python train.py --arch="uvit" --model="class-conditioned image flow-matching model" --dataset="capsule endoscopy frames (Kvasir-Capsule)" --train_examples=42238 --image_size=32 --horizontal_flip=true --conditioning="class" --objective="flow_matching" --cond_dim=256 --targets=["finding"] --num_classes=11 --cond_dropout=0.2 --logit_normal_time=false --norm="layernorm" --norm_position="res_post" --hidden_act="relu" --mlp_ratio=4 --head_dim=32 --fused_qkv=true --qk_norm=false --layer_scale_init=0.1 --parallel_block=false --inner_norm=false --moe="expert_choice" --num_experts=4 --moe_every=2 --expert_mlp_ratio=1 --experts_per_token=2 --shared_expert=false --patch_size=[2, 2] --layers=14 --width=192 --positions="learned" --optimizer="muon" --muon_scale="spectral" --learning_rate=0.019 --momentum=0.95 --nesterov=true --orthogonalizer="newton_schulz_5" --adamw_lr_other_params=0.0014 --max_grad_norm=5.0 --max_steps=11700 --batch_size=128 --epochs=35.5 --lr_schedule="cosine" --final_lr_fraction=0.1 --warmup_steps=350 --weight_decay=0.03 --adamw_weight_decay_other_params=0
Rows from block 11 of a small class-conditioned image flow-matching model, named by matrix and row number. Rows with one number within an expert belong to one neuron, the router's apart. Each number is 128 + 32 x the weight over its row's rms, rounded and kept within 0 to 255. All counts start at 0.
Before each expert's rows are labels from the 100 images, of 14976 (inputs lightly noised), where the router gives the expert most weight on average: "peak at" is the part of the image that holds the peak. Only what is clearly more common there than usual is listed. The data: capsule endoscopy frames (Kvasir-Capsule).
# router: router (model.blocks.11.mlp.router.weight, 4x192, trained with AdamW), inputs 0-95
# up: expert up (model.blocks.11.mlp.up, 4x192x192), inputs 0-95
# down: expert down (model.blocks.11.mlp.down, 4x192x192, transposed), outputs 0-95

# expert 3
peak at: top left
router.3 [132 111 134 193  80 195 117 110 126 155 162 127 179 199 160 122  98  78  77 154 168 144 110 100  87 136 157 164 142  60 134 145 147  83 174 122 141 151 109 104 115  70 134 130 132 121 150 125 156  95  85 105 143 139 123 164 114 103 145 113 197  97 106 135 103  91 164 116 122 147 108 129  56  89  75 135  47 158 162 177 120 191 106 122 127 150  69 138 132  84 140 114 109 134 100 128]
up.0 [117 152  79 160 123 175 128  76 107 204 182  71 157 190 164 130 117 152 135 137 117 107  97  97 172 188 167 216 119 132  58  99 170 138  84 108 169 182 174  89 138 127 105 133 145 128 139 116 137 125 101 131 121 121 130  72 110 100 120 126 123 121 130  55 122  94 108 119  96 119  78 122 128 105 117  91 125 106 176  97 103 214  81 161 115 133 146  91 117 103 115 143 135 155 102 138]
down.0 [174 139 124  91 187  86 153 154 141 108  67 154 107 122  97  92  76 103 121 124 101 162 149 147 102  99 142  87 181 139 160 102 137 127 145 138  71 113 138 157 122 154 144 124  52 159 112 156 152  96 126  81  82  85 124 200 145 147 163 127 156 117 103 133 178 143 136 105 149 131 132 137  89 163 211 163 132 132 100 110 120  84 168 122 114 130 114 148 148 146 120 159  76 120 158  98]
up.1 [128 168 157 137  78 144 127 124 189 172 120  56 221  82 109 124 107 161  89 142  96 174 114 138  70 111  52 166 135 150 103 115 127 185 129 133 178 174  98 105 128 130 115 131  94  75 162 185  96 165 129 113 139 143 106 119 138 125 128 127 145 132  71 139 141 106 155 169  79 171 148  98 160 168 172 106 160 122 138 166 132 128 131 129 137 169 150  51 138 137 133 123 155 162 127 103]
down.1 [ 94  89 145 104 186  78 133 142  96  94 151 195 131 157 109 140 177  75 149 134 144  99 149  87 133 142 206  38 120 115 147 126 142 141 123 118 119 143 167 173 145 120 126  94 135 136 115 109 178  87 121 137 154  94 122 180 167 129 152 125 103 137 119 126 106 150  96 147 150 127  95 181 103 122  96 171 102 157 135 150 147 151 158 159 165  84 136 246 124 123 113 132 132 103 123 168]
up.2 [129 111 153 133 114 120  96 197 158 161 131 133 117 168 103 164  70 111  51  97 134  88 146 167 102  99 134  87  73 102 145 202 108 141  67 118 112 124 124 138 164 130 114 140 107 168 127 137 234 167 126 130 134 121  73  95 127 162 158 111 102 136 131 129 114 123 108 134 131 159  68 119 100 138 127 117 127 143  92 164 136 131 131  98 113 142 127  38 176 179 152 130 161 109  95 136]
down.2 [193 121 125 115 181 126 116  82 170  71 119 111 159  85 147  95 181 128 148 137  95 227 177  96 147 150 161  96  87 156 115 138  95 137 128 170  70 141 149 117 107 171 130 101 122 118 162 139 104  76 181  86 190 131 136 125 111 115 115 190 179 173 139 133 147 147 145 195 115 186 147 118 104 121 121 145  81 120 150  58 102 147 144 152 148 101 105 123 115 164  70 172 120 112  95 149]

# expert 2
peak at: centre
router.2 [135 140 138  89 184 107 176  96 119  77 144 185 110 152 144 156  97 149 128  86 125 135 174 163 130 175  76 113 131 111 108 111 103 176 163 108 118  76 153 132  90 105 160 144 192 100 129 121 158 110 152 117  63 106 168  82 118 175  86 107 107 167 113 108  98  97 100 175 176 128 107 179 168 129 124 136 192  93 146 127 130  84 155  94 123 131 125 155 101 169 154  87 150  99 147 134]
up.0 [113 166 152 148 105  68  79 114 142 122 159  88 143 170 144 148  64  76 117 153 132 133 140 105 103 115 144 117 121 129 136 169 177 127  85 158 143 119 120 142 152 147 108 119 147 163 106  99 134 106  72  86  80 123 124 219 112 129 113  80 156 147  80 126 129 123 210 156 152 140  74 186 144 125  86 141 181 106  52 179 151 123 132 125  82 148 120 147  91 109 151 147 144  71 123 130]
down.0 [116 114 117  99 168 152 174 145 141 104 118 180  64  36 131 139 166 144 136 104 125 101 121  95 154 193 118 162 132 137 110 103 101 172 130 113 110  94 120 130 131 120 111 153 136 146 141  98 137 112 126 165 150 123 135 107 116 144 123 244 165 149 143 101 118 143  81  74 128 115 151  82 101  95  84  77 126 145 172  75 117 180  93 140 139 109 132  87 155 131  76 118 115 175  90 105]
up.1 [148 102 148 135 169 203 108 140  95  63 133 137 143 118 103 161  81 153 107 156 177 128 131 172 138 192 143 178 157 140 120  76 149 120 222 124  66 116 184  96 119 141 174 154 107 116 147 101  89 153 128 149 182 105 108 116 136 148  84 113 157 116 124 142 121 124 118 133 140 134 116  91 106  78 126  95 133 149 123  88 144 145 140  98 142 196  91 123  92 124 125 138  43 113 122 105]
down.1 [131 128 110 135  86  40 148 124 118 153 141 155 110  98 200  58 169  89 120  75 117 171 138 145  90  79 184  71  81 124 124 168 131 133  70 127 190  96 112 124 143 129  86 132 136 144 132 173 163 103 130 117 136 175 163 113 169 119 128 116 133 142 157 106 139 144  84 183  70 129 145 136 144 212 132 145 102 123  99 144 120 157 119 143 112  94 189 135 160 125  84 109 173 123 132 130]
up.2 [192  84 164 125 164 171 146 146 144 122 157 140 153 115  93 133 121 133 174 119 103 112 129 174 177 150 167 110 152  88 104  63 129 158 110 116  62 158 119 109 121 159 184 111 145 184 157 127 131 107 169 106 142 119 129  94 168 150 160 178 151 156 160 115 159 160  89 153  59 195 123  81 146 120 143  69  74 178  95 121 152 186 155 148  82 104 118 116 115 170  75  55  75 193 100  93]
down.2 [110 111 162 162 141 133 164 130 115  98 113 179  92 147 139 186 119 156 148 124 178 133  82 132 119 113  77 193 139 115 163 130 162 141 165 151 171 126 115 101 163 105 165  95 138  84 148 192 172 137 151 126 120 152 115 117 100 139 128 100  60 116 128 125 137 138 111 143 166 103 122 179  76  73 120 158 120  39 106 110 108 130 139 185 122 123 122  72  96 104 141 135 112  55 131 143]

# expert 1
peak at: bottom right
router.1 [154 157 126 145 152  93 102 183 134 184 123  74  90 145 129  79 121 107 185 153 103 150 141  87  90  86 138  83 107 173 120 165 179  75 105 120 161 180 123 159 132 117 121  84 132 110 180 113 128 181 184 119  63  60  47  82 103  80 175  91  70 115 168 164 140  98 119  94  65 124 127 120 135 105 126 162 139  98 162  98  97 158 136 163 189 139 109 121 111  87 151 175 146  93 107  78]
up.0 [188 100 161 102  56 205 102 140  92 107  76 196 146  87  85 174  85 103 153 117 116 139 194 205  76 207 188 133 150 119  86 149 147 128 114 152 116 159 133 151  99 117 140 200 180 194 145 124 158 104 124 150  98 101 146 196 138 153 149 134 109 137 126 159 130 122 131 188  81 131 131 108 192 159 107 105 104 120 111 145  95  88 172  93 113 109 179 125 119 123 156  53 128 149 100 116]
down.0 [129  94 128 156 169 109 158  95 160  87 146  58 151 186 144 103 151 170 133 156 108 143 106  71 179  73 120 118  92 144 208 108 141 172 169  86 150 110  88 122 159 109 137  81 112  44 125 109 162 108 139 142 188 145 142 113 138 113  99  85 107 150 137  99 126 149 153 146 221 127 131 197  52  77 139 157 149  76 146  77 195 160 107 165 106 159  96 102 156 126 100 137 111 158 159 125]
up.1 [150  80 184 118 103 188 146 146 181 134 151 118  83 124 125 138 138 111 129 184 120 109  94 106 170 130  99  94 113 101  91 102 168 116  82 130 159 157  89 119 170 135 164 115 126  92 115  96 157 133  69 132 131 109 144 158 115  90 131 127 165 150  84 145 158 153 114  91 114  83  87 128 102  95 115 145 109  96 138 109  53 136 156 114 103  78 169 147 180 104 126  94 120  98 106 161]
down.1 [134 134  86 118 174 137 109 138  80 124 127 113 178 151 162  87 150 103  93 122 134 132 138 166 106 173 120 192 135 124  97 118  45  95 151 107 114 123 163 112 104 122 125 138 125 150 132 142  52 112 162 128 125 128  77 139 171 165 112 120 150 112 158 149  98  94 151 174 145 152 158 120 103 180 121 143 129 155 181 128 198  96 127 149 145 145  95 105  98  86 118 188 175 118 129 123]
up.2 [ 98  97 118 181  47 185 152 122 133 146 187 135 127 101  66 142 121 120 113  86 165 129 172 168 112 155  38 178 102 139 132 128 114 141 224 116 142 160 136  71  87 119  90  70 147 116  99  54 174 111 149 155 167 196 156 176 118  61 104 151 172 154 139 148 121  81  80 122  92 144 132  70 140 158 161 160 142 107 150 118 132 122 132  89 123 116 131 189 127 149 180  89 102 160 103 114]
down.2 [ 72  76 159  72 142  76  94  97 127 126 109 185 174 132 132 190 132 132  93  87 163 133  73 105 110 131 123 163  94 118 160 166 134  98  66 160 160 149 111 178 146 120 108 138 195 173 164 158 128 139  96 125 120  75  85  73 109 169 126  89 124 137  97 131 109 122 141 122 205 169 127 124 146 122 129  89 148 113 136 187 184 108 118 111 140 152 136  98 165 114 112  79 151  39 147 109]

# expert 0
peak at: bottom left; top right
router.0 [141 148 116 199 135 135  90 122 140 206 105  79 176 175 148 162  94 146  87 148 110 103 141 128 158 152 168 132 193  71 131 145 143 103 176 103  96 122 135 139 106  54 125 107 130 119 164 143  83  53 104 106 160 164 190 116 125 127 109 105 119 106 131 137 116 135  89 169 171 149 134 105 106  71 154 130  81 149 169 111 125 167 107 153 156 154  78 191 130 142 175 107 162 108 179 168]
up.0 [147 135  75 128 169 148 126 106 153 140 200 147 121 131 113 125 136 111  23 152 154  94 146 112 168  55  74 157  82 188 103 157 104 125 122 149 172 141 181  91 162 159 123 162 144 191  80  94 108 118 198  56 103 117 210  93 103 129 149 163 148  78 159 137  88 125 124 125  86  88  85 124 101 147 162 151 149 115 126 184  95 164 147 149  83 126 134  79 160 165  78  89  70 126 130 169]
down.0 [ 95 130 154  72  84 125  91 182 110 130 153 129 144  97 107 130 147 141 176  81 106 181  96 163  99 141 153 195 124  74 164 105 149 129 133 109  77  93  83 165 128 150  87  90 159  93 132 114 176 104  61 150 145 126 115 186 160 129 122 154 127 183 114 150 149 108 166 124 155 155 124 159 139 124 118 122  80 149 115 122 155  90  69 133 173 128 129 124 105 105 146 193 185 138 120 119]
up.1 [104 174  97 213 141 131  88 118 110  84 129 164 131  96  61 112 179 116 103 109 168 148 119 204 136 133  97 143 119 158 129 127 197 118 172  96 109 184 145 161 136 152 112 182 128  92 140  82 112 145 149  99 165 179  88 109 144  95 132 149 159 241 143 109 111 188 101 119 191  94 108 117 126 120 169 133 111 118  74 121 127 132 161 175 120 137 197  62 115 173 140 132 138 116  90 118]
down.1 [154  88 121 141 154 132 173 175 108  77 167 124 120 135 101 134 112  95 170 136 168  95 157  83 133 113 115 145 105 110 143 201  80 177 148  93 139  68 101 124 171 121 108  89 104 125  80  63 184 132  95 126 172 128 118 102  93 179 135  88  72  86  79 122  81 146 127 132 178 105 161 154 127 165 144 132  92 165 159 122  88 101 108 116  82 143 114 154 106  93 138 118 117 103 159 109]
up.2 [131 100 133 158 145 169  89 141 144 150 171 150 134 129 122 164 111 198 106 142 157  79 100 143 106 136 120 176 156 154 151 120 138 108 100 104 101 191 109 139  83 151 137 189  99 100  95 134 143 145 116 134 154  99 116 133 114 138 123 114  97  85 196 108  94  94 151  86 113 173 184  91  94 114 120 146  75 161 161  90 183 152 129 129 144  79 157 153 132  79 148 129 181 119  90  46]
down.2 [147 129 163  95 155 117 111 165 153 196 126 123 141 107 125 172 244 130 155  88 145 106 113 115 134 153  41  76  79  75  74 160 103 113 104 136 139 137 196 167 130  78 108 107  61 107 141  76 149  91 113 153 154 117 117 137 132 110 140 138 201 127 136 148 119 134 153 144 124 132 132 182 173 189 139 157 124 148  98 137  84 140 126 129 134 153 133  78 162  68 135 144  76 150 110 141]